{"loss": "l1", "mlp_ratio": 4, "fused_qkv": true, "patch_size": [2, 2], "depths": [2, 5, 2], "batch_size": 384, "epochs": 59.6, "lr_schedule": "wsd", "final_lr_fraction": 0.01}
Rows from block 2 of a small masked image model, named by matrix and row number. Rows with one number belong to one neuron. Each number is 128 + 24 x the weight over its row's rms, rounded and kept within 0 to 255. All counts start at 0. Numbers have three digits each.
After each neuron's rows are labels from the 100 images, of 14848, where the neuron reaches its highest value: "strongest on" is what is common among them. Only what is clearly more common there than usual is listed. The data: photos with spoken descriptions (Open Images, Localized Narratives).
# fc1: MLP up (model.blocks.2.mlp.fc1.weight, 640x160), inputs 0-159
# fc2: MLP down (model.blocks.2.mlp.fc2.weight, 160x640, transposed), outputs 0-159

fc1.452:144142123115118117133174153146170156121163123099125123122117133115154127119139109140146144167069139114102127165116164145149136190179115123105147128113140115121106097093133137109113143128140117124100114125125095142133123148095091114093135134180155105138131123059104145110131119119135103132081054157122135115129131115144133149128115080106133149116128114124135031143116148110118087122142127140171132124132167137126136133112137140107127111157141115125141171097149126182106090096119106
fc2.452:125164131116169109118182151118214164117104180119127117118133144114162138135141124121137158132102141121111103157150143123126181117097148134111127143127106145115140112128120134104166124140182095126078144139120126125136118138174101169101092130142146136119090133116116137113167119135099151101112130139119174149058137127165083172128122129115112103142129113128137068142132198130126150138147077111120120139124139138144141150096113130092141107143140130146123126105114158128107118099152093
strongest on: text has "color"

fc1.31:168120115159120154129149123120127155168125088104134152178095160134122130078100130099104105124160108144133164110094141097119094137102179145086073120149159130141156113140141110140116107083138121098125137152116157119146161112111170118129143153107147111132172169150152174145108139145121140171146137158133076133173157164131120144156122105141115146149120153122142150129138135124155110133139109141111094129133117097088117122149128115159089102125095118114135082157149103158087102085129149
fc2.31:090170147062146115125107158113116117118130145162146119118115094123131134151155114145145125127121169135135110159126128135117180150148124123157201153080121104069118135124100135127173105161140129148118092125146126118121121129165076136099100164135128142107134101117097154093170123109141120103105096095152137131089096117126125116104105177165125125165123105109112108155143144112100112119131132145138161142107138156144139135139152146142141119127162142126105175128079136120181137169096094
strongest on: text has "red"; text has "color"

fc1.376:157118108166121108132175125125166135148163182113115147184134165135116134128100114113110093105144119134127153122099101122113103137109148158124106119144098152148158126174122130117100094106076154122140127137161149141138141138130131152088148104084138114111143128166135156147100100121088120149115127128107103129174114144091106151155125123138121160164063131133133130153156118142170131122121078156105082127153145129115118084127166110108078129126114127115140122108163081161100116093160147
fc2.376:115162165085105107129098142095145151101121089139136101106103094123115147124160149125141161117170097139128108164108133134117171130096162102164167148078127119076105124117118136144149111157125124127130132117126139113117084123167102127133084142141138146108115129110124097133152144128175136089141120147170122138058120143143148135119123170160142076149150072139098135092139137093088159132117173149140165132141120143143112120136150142184172144135149139118117131154107162130134138114110127
strongest on: text has "lights"

fc1.41:140123158136126131145137103072144161150152139101131166122099122147167168145091130129160149109130138146107148130120136141064093140104143122131152125115172163118115119132094121144140084133094161053132122104097153117142152134129105153136078111124136140115119139110092124130142104127130161125149102140113141137098127140112074133154111125098129157148158143140100153144181154111138099089189121175147137099103127115117168130135148150148157152093139123142142161125142136182104146105128161
fc2.41:123108115202090138142139116117148133150146141114104120163115173157130126121115152113117093095103121121118165118158159131127078151126169144103117093159113135136147119156096127121099101115091124114119134122147119132125187151104159139104090109085136108140099100122103100147120116150116128166103136118094111117160151139091092148179104122118119145116106146102144113158117157153158099111182089139090090102104124155132185112117125120080100124121124098113137140090157135152111130103146135
strongest on: text has "wall"

fc1.369:169130096162133071080147090140168158092103082148146122111088159127136118088129139124116134113174109138140133116106107134152164125115105101126108145169116093090092150139118130138086142084167127124134145135130157106127124103088124113142080138104171123131104065135157117125082103138095131121145108119169108145167155093155182157117149120184138163128146127123137132116124148179116142139146122143131132100150147138127143097121134108110136122140165116129124120121138138089096137125152127
fc2.369:112073114095135166156116209161108115207137133147126098138106106119132093144149130127096166140132100140152134121157107117140129116125163142132142104113154092140161137109137143133155134139132131153137150143109160135126108128121138098145212118188117091140134142129111131161130166080113129109140140149108114123092120143167132114164117175130115100096086159145117129129089114120120126160109127095138124138089105140107103096124141131100110132153092154123135115159140127127141087136105128
strongest on: text has "holding"

fc1.128:096151170114109111158094126099112123089148094180126119131136107130147151090116129132120171136097138091130131099185157159102078149130098117101172134065144135131129115153154125115148112116129162110142132138138102113130157154123151142137154132159138128155101115126085079112132128092132117092073146090131131131093110148105151164100124123116149087109169132116115063128107118135078133126104132121127160120132135130126127117117122114146144066156124137127156153136095136146163128168117107
fc2.128:109143131115122108109137125111159107109119110150119121123110106115115092117111097121121133152109121113091090135175148114148171162149133081157147145125114099149112142149124141109121111134122198113145179108112078130150131167132142103144126106159161156162121106160109076177137120137145068072076115118149127113127103134122128119132101160140105097090139137116128104104113129104109101132109160128140147138129082133121099112145166119130156067160148130132169134124119125092156131130113075
strongest on: text has "sky"

fc1.543:133109116115125128150159104131061109101133137161107141144106108153108125166117121082166130127129137154145137134137141147081092099123152107134112139133153202127144099139143123142141088139135172080115152131121145124147120158152103114109123133109143165170140122121165108154160132139145091109136128129112099118159151137145177123127137113107155176140163107123142125145145127103159137112093147124154116158097109114093106126098103152086127133110100114110175136093048117152132095149136162
fc2.543:095074131141113119143130125149132120136143124159129117115142131154101087155140133116090127135133107148156160123126084107112129095162147119127076154151150144152137114162127150130098135142097133080140094113128118124172131124146146102114098123157182120117115138081144163109166201142122124162160140106140173141168119113096138126139149177164150154077122133130126144119095146143128134170108105096115133093139129092115155101149112087100137129076095137121136107128122144133156140109161170
strongest on: text has "woman"

fc1.604:114083138138132136137137143093117134156148178132095156170126133130145149145095172108121093157073122107170139100146104122130089134102116123138161097104174114139161111124100139174102108127118119117145155112116167124115122163129141126141133141117102107119103155125061078160147145152148143129120167151114134141122122151128145157176088095115138145141083132132102107130159146108139102119134096148166146136068100173160146130078133139114083125119106122103145149114159122138118109106135117
fc2.604:132150131140134109117130090140147163096153123088145111116094094134171138128135146114128192133164123126114127159076159106110099147108129040164143135101202112118136148100151125131120126153117130061107108122104147131161121108114110147127097144126137129105144093082122107108113085133155158180131114169158117141097142128115105140106135154126108127117147149120115145107113156127154129108141119117141113109100132115131183091141139152155145181105132120135123092151134117146100144135124117
strongest on: text has "sky"; text has "trees"; text has "grass"; text has "road"

fc1.19:083146119134135111163115091099088125137144136104173153163137131161161145128096155153152131127100102107145118110079115161146109153108128128128107085090138156136130143098135128122082134174131128130155133114148145119134081141095143098109107105120130117102149112155129105178085160144122134161124153095113131097085093101104119115150130109142062140116146149148155130179143128131162143085158159109108161090139156144150158110179156103118128104103153145104124147119102137132110136110131114
fc2.19:121114109146141145125099097137099113146144154111112138123110126141126127149130118125161132124133114117155113153095133166171118161165113111128115114102149121108105163110111092147106129148152153147133134120110115110120107153153177113081121099100134122158163092087116108130120130140118150188136170108158110101094139103092134125126162092123062125148096164117133114135113136119209126125133120134102163067142115132106166088155127099081112109127149113107088117139094132122123115148134070
strongest on: text has "red"

fc1.324:099075175092170142127081140117134143146136163130093120140119097140153117117114157128119158133098129130144143108139105172123121156130090138131124095093141132169131114146105135161127095167099146136142130121108134137113077150140135115111123163151113101127150157133080082138152165171154131139114125159106100130097129157088119134182111109100118119131118130165145139173114160144149117084143096120161141110105113125165156121154130091153107116107121146086130191157135094114137160108115145
fc2.324:154172092124218138122157145094152115121097085160161149095147169126110126116080098147150118125134161115114079162117143121106133123159167152121121182140107100122129119107191136123145178117150122145113113137134086142115138101123095162140145112127114161143152141150179182125147115135142115110147100072126144112154130090160134088102148137128136126120159112152134125137159105106090131135126135119118124123134134108117100146087108141137131159149125119108129094103123121112115129145141097
strongest on: text has "sky"; text has "water"

fc1.284:114076149147120112135124099073116137151144146152113175164116139155149169136076158091123110101117128148156158089143107143110107132081147143103121113140169142111140102149107111153098106116125136109137137085146173105128128130115122142161102132085100109120110154140123114161119132191104145139137145167120116147135166114111127140178118086111122177159099129121134134154182141135126115099156121139148141120091163161180172108112153108125112151113129114097110142146157133116125136088137136
fc2.284:164162089164134130116136106146151137125129136103112109092084119139122126131134145124139197141171126111126106123110189131094112144142126082133116131113179121153144154097147124140128111157114133075125118130096128123137119133105124143132087142124114140140161099115112115139169097125139146140085150165129086129103153129143121113094121172124112082135156126130143125110117163121183092111106095117108109090096094067135137097147146183155120134115134123120123069137121118140101134174106112
strongest on: text has "sky"; text has "road"

fc1.382:144152128109134154153125163199128106109145119127154083081143125098090089161181098148143142143146141134099118160118149100128175108150128139102120144136090140134132126121159098054142147138128131154121122168142097158134128129130114111125155140159145131122143115146171177134148131073122124105126113148108135105126123109156148122069139164145120115138157146124148134083078123133097145155089157103096124154177126089100090140156124135145132123154099123143132120136110138116139114164125143
fc2.382:160168110129139123107128117168152142120131134110118103074087103145122118131138154135135204134164130126125105117090180114086134132141112065147112137107174130134137152097146121144128118150117144064120104132088131134130133130104116133155091154132125139144147118123105112140155091125142144134106147175139090130094153129154122124108127181127123091136160134137147126094100170124178117124115110117125118096106121059140112097143145182146130139116141134129129076145115134142094121165093126
strongest on: text has "trees"; text has "road"

fc1.568:153106111134138089168179125135177139131123137123110143127096121117117116141120132141132137078131132176126164128120132120134155127114131101049092129150131140110114140142118093127120154107088116104127113118137124094133142098119116133143108145122112130109136125148167156156138090161126176153140117167112110149156170077147146151150149117164144160153130152117151109115145129156126156154134098189123125091171160111148176127168149145140136146106095106105094100147176141114079126131103160
fc2.568:143109097185131139167153139169169136126158145153079100127141162100125108145159119153157133132109151120125162156097152091145138114140150138095088120121128156146141133165137106134101154113101111097154098137108105138147148119125099082150116147141115159132120135143167162149153093111131149171128138176124151136132159064149153128141127098149150142136152129130152103076107131136118143163105079155107093122147128088145149116162131129120120121141110105104093080168135138099083121128115147
strongest on: text has "black"

fc1.191:144149121166177130143105131102136094081114149130147111048104126147113140154127104176104180125099150139131113101131089106160154155131110103114108106167094113163070146111112128114113135107078116130140102116126126152101110109107127097143144139157075154138136121086122132114149149135096103100109097177113151146113124093152139105101153164149100144154100116133099151128128130096087140133136140136123111105125131125134065132145121137117108122125158144108097122163081150117121135138140151
fc2.191:104180160137157114172085155149135123099126122142133129100123120120146144112135112143147203129171138165144137121102131120150178134134110137120094143129100134123090132129133131123154089142106107158133091125161116127108081109141112113109158134166068128100160126113130138133121123089146122145125112177145159138061110092153144108089153149119124142140103098152097078082114097109087126102120143138115130143158124141143067119163113109123129140125108140142127136104089138135129128126095162
strongest on: text has "red"; text has "color"

fc1.525:071147138121123162112071130124081104113094136148145122150169130148128134086127145181104164128099123088133086105119105134176135160142140123111107102113140118156117149139139140153150114187161122121145131133130135167109091102095109118145155103143078118164137108162088126140111149154142126147151138133152152105105092138098107086124131137102078102121119106140144144158112155096144134110117154123086164130117111127155136139129098107138128130147132162125080145136084092153169132137126096
fc2.525:177110134146154085117141211142192127108132113135120114129082181129122107137110090134092080104125122122114176110130134107104121135145139144129132138132113118116154120147163166140115125084140161161125081128122099136159185102115135092153110128123169170144110129112137129131134112110146116122080141135071118121145156121135135171148124124168157133081135106149138114112108118130099133157084099119153109114117142130135114086118143132137150106118127120114162102132143133099124133180105150
strongest on: text has "sky"; text has "plants"

fc1.625:099108165123114117081122103129108139111099159097136138105132144127111135101125134103126092124105117129120079143136177117150131077177123119156148146143128076159149097169208137140134124138099150108161169124121125106137096173112153138113150127121157109129117141102083120140152107160173107132110132121101143154151134141096089119174099135105133097093124156106115111122097107105100083109129142125122127145115094187138132120157125104122117132162168129134133159139101151127137182115134115
fc2.625:152100100076151099090133124156060122141126129087157140116143151162137088139124152088112134120094132126131116092139143114130139080112130134157122133140196081154126084146178133174121143163092120111151175099133155109104106119096146107136090119128147134145133099110097128130129122162143148123118111091118125133164133158101095144120104136129143138142170109110090115129156140108135143099130163122099141170092129146135091093123123137097117133176149114096122139107095114136139148129153100
strongest on: text has "lights"

fc1.46:119135146123115102105094112146111141127127135147090116139154147122087102132155117110108111144048140120134118142135172163157149084155087123112130126130078115087132127124101119119093150136117122154158134130128111116100124103155149135156148146153162156096124159153121134092088118137138113111107198161148119109109128193113139086114119092115152075120104122165163144130102142123129135109113119115108100156154127144133089140111118088097133109172145123120120157128118177071137144149122125
fc2.46:138084164110126132102148149096127151112149131128145103123081088109122166149125075102142172114122123132105159122110151141085153104104148093098111158106161141134095127143167131142114175109165144128195114099128163137126109131140107124146159135149101134117131125150157139148117109124091145099101120188125129126139113153099134165100133132126141129102153123134121116103148139115083121136103148128160142110122098103154124091152141137127149150170134153151103148150145182100107161181153078
strongest on: text has "table"

fc1.479:151139123109129177125122155143132074104142115140087137098118118151149107132122128086172094122089176145119172112156122133124138155103137157090112121109106139158148154137144125090157133147089119171161060126159120148160106148121136163138128120089150127103094162133125090122102099149106133103114130131126147117120134171154158120128097189149131131129163159137162151158106145146089141105138107156135123089111114125160131181118108127127126136175125143109133182118121126100134153144127108
fc2.479:151150117121124089122127124115148140150174169162108108138167098119142157159145167117127104117121115153115104135122182152146131149127120189134130129129157134138133125166133144074148116138116141192143122103127136125173124133085164179151108118136150125101102136120108077097160118135109168096095147149111176117099121133127126141117089196110132087129140105115130150133139137173112149117105173132088149144117121116125121135132117183113128107159110148141135163132159159122137143119168145
strongest on: text has "color"

fc1.490:153174146128137138110098111165113106111111133162124105138126136141135117108176144147114169158145143129115098146128170143126175131113141102181099141108102103151103126124124117079118147107124111111146123136130116134152137158155072110135120099145167139122068146153124138104153107096118129109136078121182142134139083137128090151090085140143146099091106130125103115070097126143102116127077136094113150142120131137141091132117123124114181171127154152167095145113117170127108144125118121
fc2.490:133122125123124139112136118110162092125101141160106110128127118134150149144134138136157154159137176130105131134094194114125170118082161086136138134080147124178122109124117161153117144105154122112138148130119125138105139094118084106160122182163104120138138147161125155099148112134126130073112110097139148136110104132193113134120098113159137119149152142130118105127138109081113146119135129121118181162115112134123139159122125170150162151090146126145071152091109179143089170136112136
strongest on: text has "sky"

fc1.257:170137103157128112147150072114160182126149140089103140112103160144147116147133144129117146138111146128168121097068137111113102138129147112119084153155148127127123151134129112140069137084114124081128110137129158130125151118096112139111065119096147143125164141134140148158130102131106117171133163172126079138121157108145111111125151133151115138175126131147147109096156169122160135125112085134093100092124147107126113111133151151126105154094130139127140086102173153110071121151118134
fc2.257:073147146080075132125105149109083136158119127113113130162124063112111116102152122088128124113127105139090130166162109159113164120105100125156179105105125127097129108113080110148165113183142110135128171145118141089101118157156105143115152145169134135107125122125119129121126152168169120104135127075154144119135108189120130138136113153132122112170111130100111146151118113111115110110148179146172152152130125153146129163130140131138123115122136142145120180144119119112167132095144114
strongest on: text has "dark"

fc1.349:125141164116133121075144140159148100092130106165118109144124111172152112115156115155086141118177101148144133108131142164146127125177141144122163118080107096151164119150092109116137079110150164131151116148101146134121136101153148103133182152111094149119086176159103095110101136099122146157097068106123126127112128158148087164166103154142096117141130096146121091146127119135139122093131144127148123119150125125151102149144129130135129106124160135133112186140151127129110152100083123
fc2.349:131105117144179199114153163166127112107128121113118091122132110130088076128184166145116146137113121118183134122109131123143095163116156115128122129142123124138129144130142108125112125126125125114103140185134146111191146097145149114099146091137100095142146145082127144113150154073097140147158140141144103133127119099174141075145153184128113123143093126140167113112074121132121146126114121091121132115125133146092110119121139114143114160128132144115107084150085114106114112083116151
strongest on: text has "white"

fc1.108:133141144097117145120137141111190137152120116175127126128092142101086120115147076123117107116142138130125133146113098143099160144115137125144117153160117138125146136144153090177132107123121141095126038129120149118125141128166130145156110081122076120147182139146079160144121155154083127107142140164153115144144114141143124085162119092126143103132071084108123167138111157174104115123146101116103122130125130141141122112128124079118152142156099141126113108125142131114173168111143128
fc2.108:108093163138089126154142146111199134138095115153165133125098122114130143114137058101133116107149105107112121141135150124102141140156128136143100163129121111157154116157166134142110096138136163104159097157114168123132101167072140108139161128128132094136124149175107108145142114113126118176103160144110164132166130130149121089162108123152171148126105136115108157114113099146128100105179156137123114131092145116152152100142148125177159144170108132129124139127104111132129165102093163
strongest on: text has "holding"