A small masked image model, trained from scratch.
Model: 4.42M parameters, 32-pixel images, arch pvt, norm rmsnorm, activation gelu, patch size [2, 2], widths [80, 160, 320].
Training: adamw at rate 0.00072, 15800 steps, batches of 384.
Rows from block 6, named by matrix and row number. Rows with one number belong to one neuron. Each number is 128 + 32 x the weight over its row's rms, rounded and kept within 0 to 255. All counts start at 0. Numbers have three digits each. After the name is the row's rms in percent of the matrix's.
# fc1: MLP up (model.blocks.6.mlp.fc1.weight, 640x160), inputs 80-159
# fc2: MLP down (model.blocks.6.mlp.fc2.weight, 160x640, transposed), outputs 80-159
fc1.467 128:128094103109180123107106093127112144140146112102171116164136162107101077101054107147132114122114127161112053066122165067144085152140144066047183151064175050119147095084165100086107071154151097123128131122166116195151138104115100112093118106
fc2.467 126:050130161189145149102108128146166083142141147143140154099101132078165156162131115131150151065128115117102175158113098183107164111072210141146091136220071091116080152110109233077085179163116130086084134127141097077155151126113161094160150114
fc1.468 059:117149126116164119088068083180098108109177091126156123178163102150128147130102099159148148134116082119101102109131104168141113206127152141069204106144137113094109114124104131084094126135103066098111131117140044118148099120169184069111146125
fc2.468 068:069118126172139184135112130119081145077167136128166132147157125097121169118130143116194109087139146174000071110143139116129171142070104133116125128121097163165089152103136115102131101136090114137144129101148123131119131118119136124087171106
fc1.469 090:128096167147168137135084109167171087126081126153156123100189139124112135130098096095134131089131122106122126161131129182100140112128154129155127108153159108091130148114132125140170180155137148189066162126146104099180169117125114101184113161
fc2.469 094:159186148102059181163153167090143159135137148145082100136112161140133102127093058131140145139140122177176122162132141143132135081133108103134101125174084112172162122155164170187163144179118127115092111122124123131158123060157077055168116152
fc1.470 119:143138133124178066089138167064150158104095135116106067132139160122082112093093186147106169130136144162142148147120117097081114153133200114124115183132088198156162116051113137156115130165129063056165120105137121162152065123109198097145131089
fc2.470 120:096164154124107065123090112156144158077109097136171210093159106134142149139111136113116129126119115154134071169138160122142097108147071092124173102100090128150157140183110112171106116078171148159101155133120209164062155180134117142109109190
fc1.471 101:133106163081144150146154100081084078113147079095193119128148142136090122159136139097142129097174174179132144102120134112157126109081120116097199124167135128055156176080121151118147066182126127131085147115140086167140102150132089120181156132
fc2.471 102:137181142081143162131148131105122119132139135101157128135089098177105117117167105149065156106146175106182202122122148115125168141177133156147095060154095154081155101071124138150111061137179145155152143098106132121090123157136083123153100132
fc1.472 095:139113148085176160168133111167155246126122189148091199145090117139222099126094187054130151142125055132123147184139166163121114156129130145130085124116104090172143080097126087153107176118116137080109094114135164103198145077087184097147125105
fc2.472 091:140106157124109183114134152168092192128164171109093136152122088086155112115112143073152150157164103120053122117158095147109152162113211108197066134181166107151148064142085106111104131152107109106158068142136129076209115093095137065181117165
fc1.473 114:149151119082058121076096095088071095153122156012131194114175084127156092089148108162110133153109102131095120158123119109157132115141139149108147126143144132117073104135098191144102139108114187192100143110146116092073071081060125094158159144
fc2.473 117:090128112100110112064094123116155182146089124123120089086102171086107178109171067178130121129077175060119140138137120107152113117127069145145119138118113093089145159135090108197112117158134102153038132145127170155119174137127049176125109165
fc1.474 073:172153165150194121137112126099180107085183121141056159145080153101132081134069165106111090151104163081149088196137116081152134106119180151116072109128089137146108053110107124107136103100126101089185133118135166166099134090108170138123150157
fc2.474 073:114125140158134090100127150107141094141128121150136161168123129091151168129137138101068156116117176095106132074117116078133112098096172126102142100121136192192100122131129122103081122103151124114190098142164140152129068115094169116126163132
fc1.475 101:148167184143164126114148073099125168085139136159082166158154121116160101115135146065125138141119071100122105101143153099122122105097146203135059149106148106159109134128099078118126144128110100113118133153155107066111038108074201125170106101
fc2.475 105:156220165140161191108143121122144142133129136146056152164158088115104162165155166083142153122159107109239134133150130097105135069081198145158060139128140175107150158111136113143107153101113122154145103135108144074129073085070130130126078090
fc1.476 177:082167139132186093054182158163112102159106157134112048155130117102108088092141149104100159102109139141146090116111117051159147102110169147096167105130150117150144125132126113089104126080113117121205126114113100172113163150119105136084138099
fc2.476 149:147213136201154097117143107119145082088060111119129121105126168105083138109143155160107144107147073126144101109096100113097124171184148176171121074142096145134170147124122151107145121137073131110139114107147074116116036099193174081181131111
fc1.477 125:125147123112118098083115122138076088121126082132096093140123130125142113160127116147112145117147114178111025132108102084141142123060159108091211147157087154126113170095113178055117171133143103100108156125119128178162181147148189083103137129
fc2.477 128:113082159169101152136115108154103195144142160151142166137164133131121128094124205116111118131192109142042087153132110155091156078110129119136125180152126101108078116130127096124153161140109102156138121165124121104197091121081168097146122164
fc1.478 104:140156129115156131203177155084137157134102083100155134121186192146129143182095099121097144114122108149131157082087132156140110089141068132168152142107134129181146145096153079190177121122134099156090162119100130124096102153128104146186136090
fc2.478 109:132093124119089139153116117120154151074125116125103126161136150169162123109122121132078140155160109125185157100132122115128186113131102117113122153166066092141128138177115053159128130109180095172119128119110094130164132149065196113102153130
fc1.479 079:153113141130113108083160120129147135089139134101154092116135044155163116096159174066096137141106094118124101150140114099158121156099068193134117132121131170120074070128097150176128118109092144168143181102135112131203068104151139136061115108
fc2.479 078:168189097142117073079192160086135168133117135130147109106161137169138113129134139082136136131116114127168136145138109123118149089166141104142139123101180164107139124191145121134180094101113144159096094138068110107151096110144128047154193118
fc1.480 172:140132112122132086088071129152172152095134103127152081179113122111132149184143147158190112104118096069117115114114117099130125118119147165103100095157113095090121087139066112143195147090124165161104141140130083054133088177146108092100097142
fc2.480 162:172116132097123134088141172118164142098110099117128167203111133165079137133184119067132127138141134130133088080164156094097127157167106119087097160144167087145170134155147107100177160124120123149071093146085103113132097190068146105155146128
fc1.481 179:118131096094168187135063149183150136141089150194154118139145092141096123144096080087104092218148130143084075120094134132146095178114149140106098128054094075127150102085105170081153172132148139102120046135133124168156156125145133152115154070
fc2.481 178:118194112155110083123206114078127103114121079144105117120140086170176155120158159105126123104127123139106146111165170112083090152053115165070118136215113187118141146184128161185100140065131039184093116127136117102128147155050107107099109116
fc1.482 037:100126143134108154082115087160142088153100196140120109181192122147096128103134163125152163107087116136126125112150112185126145101143162111082092123124180141088118146180129114136114166136178101222130189159131150117141101125112105111133151149
fc2.482 041:182102118093103144155129154082132155095186069039105122115100175052173164151128117140145123090134196189091132139142123073111114128090080165154108130148113158125109118119092149174154120113078143139125122115152140168116131131139170102073129123
fc1.483 115:151147059128108137066139154132113150100117142216123146116139131111130127135168161121121102121156203117155163126143109118101136141190178104188089120122118107107187114172131116161111059120094127158148080121123156084084173141134113162115090146
fc2.483 114:158132136148144110193111115132101130132087097083135128161122163181139135089117164165115111149118060132075082128140152091126114157141147106119174140103185072157092147090092098106178182142133115088153151140117098174170099153143123120157111084
fc1.484 165:158137090161112159131100121100158108132148129137127220141062173143116089118146151157170138179081128094132163126164142144108137141174136143141079148174174154153145130194149139171061047166088178100137163131136130077123101140121150128130124120
fc2.484 172:167152127102139191108051153164098165088158159169091196153146133121103107085123150085142128155107089071137100174134130157102077124206114101158110163117114099174112100171141104162127104155100164140146120155102137120170136114101141154144097148
fc1.485 112:164111129127154106152134140061139145132111078121148119167154145144139101134090120136088132131137126147122133078112128104113102160137081135128223212132126102140174099091142072149178041170108122128102161115169096099143108155095144155158069110
fc2.485 110:167139122093117157153127176086140172131137090073138097156154142139139116134126157106104133166162136148164153088166117089141178149150014183135163198151145142162126118111140036163199086118106140111116161149141118131095098130129143135121078177
fc1.486 055:077181117176069131086148155156166166139170175120158157067088129145157124085126162192137111159108078122139160052153127076141148145104192157117076057195131151158177114175147103109126116100133133162108140119142182078092153130131159072130128150
fc2.486 059:132142082135104106106105120145140132109150126148167115078127064119167149123128078130161131194176137143097181083130124098078096075117152108167096066133139188099101117111196123127131109107096134158102130166132120083145103129147090168152119142
fc1.487 090:151165151116172175116074089170080172124113120123192089091127115129111153134142128150153119085118069138094073137107106162159123148070147142112130113149120197162107129115124135113093177096120171108151135157157187151170166128103220068092140118
fc2.487 087:111119113086104170103112140143152137099091158068171129185136159168135106102132152109131121113087125104091103144146117096124137123110119124124127150115177099161074158130113048174104135113124137084154128090133192147109093118147109120118093151
fc1.488 163:099154175079082086095096130138104091153126111158069125118140088149120124137171099089134087065143180078125108121126069134137134132133117160107113083164114118099106087092157157188080132148084168124167126129175129118037088114056146127138131096
fc2.488 143:141127184126153103130059105136129065143166150169127136095119197085074157135119086080106083080143202079116155135111094135161116085122169110142098095131113107136108162113155136120135105150133163075140149163166152162067149092128142115156144153
fc1.489 080:154087122109104116083086077099128081114176138100080140133063123125075148127133124134173103128103119100152077140134098149134154178084138099096113111177133170111106102181117175118135124131174131158150128121157124114130179123140190139107155216
fc2.489 081:131129142162101118091141144139124131061131137146129111137124096120141129082154142116148144171139065098189097096157120110141248118102137141151108119173102120124142130210081099092161089129118131143099114125108114097187098107124139163186100127
fc1.490 063:116123128171135133110066183101163095116196157128100213141090145095093112104082129084126098151118128080123136173156142086151158067090175111076071099141089111109075055102108147153132149175103067120164132138132125107128102097123125151118128117
fc2.490 063:131172086190165084142065111067188091178071101162157153121098120114102170149138061145124144096131204060152151096128124081127102116114210116128132092118109142185142144083150109127135095129130103107132118170150137096136116129093149157107113143
fc1.491 148:128068125155106110107147214101123120126096103121131173164126142144126175120113165166139133102126076152144020110147105107143154106156203122181098142160050115133160157160132135086100162135152048102157083132128113143152155100136147042137139082
fc2.491 145:088113081152168056158142145145146081147166086157126158150088098129138172138059084133113113147112123110109125115130126171196126119102195095069105103169071101153141117092122165074151154120200117125121105110139089114145189097113132112151154054
fc1.492 045:116137156119171129090193150154179095155110136192115102186140125091119158092122175140117190091113109133120176098099139152106150142129175098173042125089120148125160170120107140109105094162146176081142078097141114083134135134128151146060135139
fc2.492 050:111172097126166156089143161154168066181115132214095086150112096159103150104110081100098118145066065145135151122149107138089134126113120161153097166105145144161132121116097174099051157147168150098140102136140084149167150095158114107127078111
fc1.493 082:131101108176129124205081130131129128166134097104217133096128089125148095114131156127134111139089104169146095162135100201092119102098116128131126124183150121158143118158164100164166170093105137199141138162133133126149139102158111112202132137
fc2.493 091:144139156043126175085123157095160132117070152141123113112141223088120114147131113129159086111191162093095102117108103167093095133172174141107144108121074140120151131157131139128142064099074188143130120154131117168105143186135138124111142112
fc1.494 081:146130089127179095157106116092124173132126095121064132119131161107075098173085182184161127102100150159162125156127142089085148153047186114132117161170092204122213135078112129100110174091156155091146149124146155153169121157162157114167118151
fc2.494 091:137120140070128243194165140171145136118127144154106090103107130126147125104124107096161080110192161146134138080098099130100109152131102131059087123118112070113180120108147119080185161191120129093129129149119079134177135150157131197116131136
fc1.495 096:118145150157161133116178112076114125101151127084119140069183196106144086089117153145114150105082152122120148126169117067119117105132191145173124156142110193148147133129113124124128045102114085100124188115153171162079113083098120102115116137
fc2.495 105:116115147080105096144101155148137115107095070136114097169169092135186159095145154169090104138149106079212087062131142089126177177089092102097164121113162174110113113205110131118129080102189102152143137141124115131145076122132141171093096144
fc1.496 159:127116108096154173122078139156123185102209080086162076162186172136080143110066104219128132154128120176133111141108092166135111191130107189120168158170083164142098125113132139143142085154145079093111079094097146147146099141150104068178163106
fc2.496 145:155182124130061163137099101125071161097193187109148145128141150126107121107124135220149105134110089147038100171130107138144126155153149155171133147118162064098105086137115122150138140110069124100166131111147100136162135129075082114093117112
fc1.497 137:078133128138142060148092145131111133115081105124167107140194124113118145102113181105112161168076107148074105117087109113138104165082065120104150162090135150144096123089067109131122114113158119182078105160161130159119093117138184140135113144
fc2.497 119:139151113134134153080149157117115161109092131166157141119116081153125143097158121114138142121140118143255154165138148137116213131116100182159139141120115160116115144107147156083128111117125086138072112126109129090143099131112134080086126165
fc1.498 084:120126178108114102188115101128127132090185096084161115134121134112164081120114109093081122133168100146132123126064121165090104117078103141085157139120164089099111105115115132169179160145123135129116130125102047184114086176158117166165174131
fc2.498 090:088109129185133106120108163140126132153135093159138108108143126125210152089105140206135066110157100141082123098117107142152130218102170114114166139083174099176147131162073119136110124166122096082131144110157129153160132134152121082085142082
fc1.499 049:109144152134138151112143162091100167148140156168138174055070141150195113156174131119081127118155111131080139132118155092104143121130091206168128140162076127122204189125112129154153132124131176132089099124123086061141095128211122130184161071
fc2.499 056:129120120140166164153133142129128112088184114154108135152152114093123098116155141136190128123153089104200127124156146125112226141069120159157103151181075119156126132145092149113119112143091172149119153117105088079130146115113115102139101090
fc1.500 106:147167078221140122147162153145200142063151151114077177116082151117114110159128120117112103163158081143176164203165153110120140093121110122154171104121127154075132077103109134165173168141095133126134158127126139124114124077187143104167126171
fc2.500 112:135132133186126092167146170172140153147201139126114123087167132164122102081110110114132093181093151164017181120136135149163115131129095101139109078143150109075164081077133124103221152100115121108109128115120107123129124098164125171142120144
fc1.501 064:111138145117114116098088160091114151129168129096113121145131098162123127130087096087145111136095151157098119111042136157172110076145066084080156180158193102148151119077157128090136159056109107106141169095112140148156107110172132064109160075
fc2.501 073:094144110123088106047117143136193108099128124148095138122121136160078163156140142111089133132144127126255152118124144133134165159129089102114101141114116168153097123111121150172073088113156137113132128105138104160075178146152108132122154123
fc1.502 088:143121100080082148088109074101128106119135162150070134153109129100107140174149107119166111118144102111123091161142108149141164186075138131103104095165140191093069152195125197163086134102135150176152161112102154091139200140104188153122174150
fc2.502 085:139160154144146132086147143132130132098116144180128152165151132133145131120160117136124149111151098107146111128138161159125209097112134144138112123132087105126115117102130138104156101112135138126115114140094095104159132134083116121154102075
fc1.503 075:155134112154063180136105124127113090101170122149075154104117122123101128139146069134157088147181097114132148195158140155160177152124149133127132127137114106100080108207090137156081101155095118139212148116154192123151201108054111141120131095
fc2.503 085:123130120122104132194055067177074146155172153140135142126131136128095169129109130145136118116125144142016134157133135122127021148151099139125109129120114093140163131166106117168155106095149091143140153143134182143113173110151105166142141169
fc1.504 088:160154101090078119082128170144139077110142101178130104188174111141118164190123115107079143146133144056161145142130121161102124164151123104118194095123158117091114131143135151137157105129165110196151113126120079103115048119140096136110125114
fc2.504 089:168144153104049152173131145119111233121154174070066159168121139170117125126129151163171122136171116122048143150152116145100126116164095185160137098144169138110117135141116126143113132099104118152156142164123125156074173136101067165179157149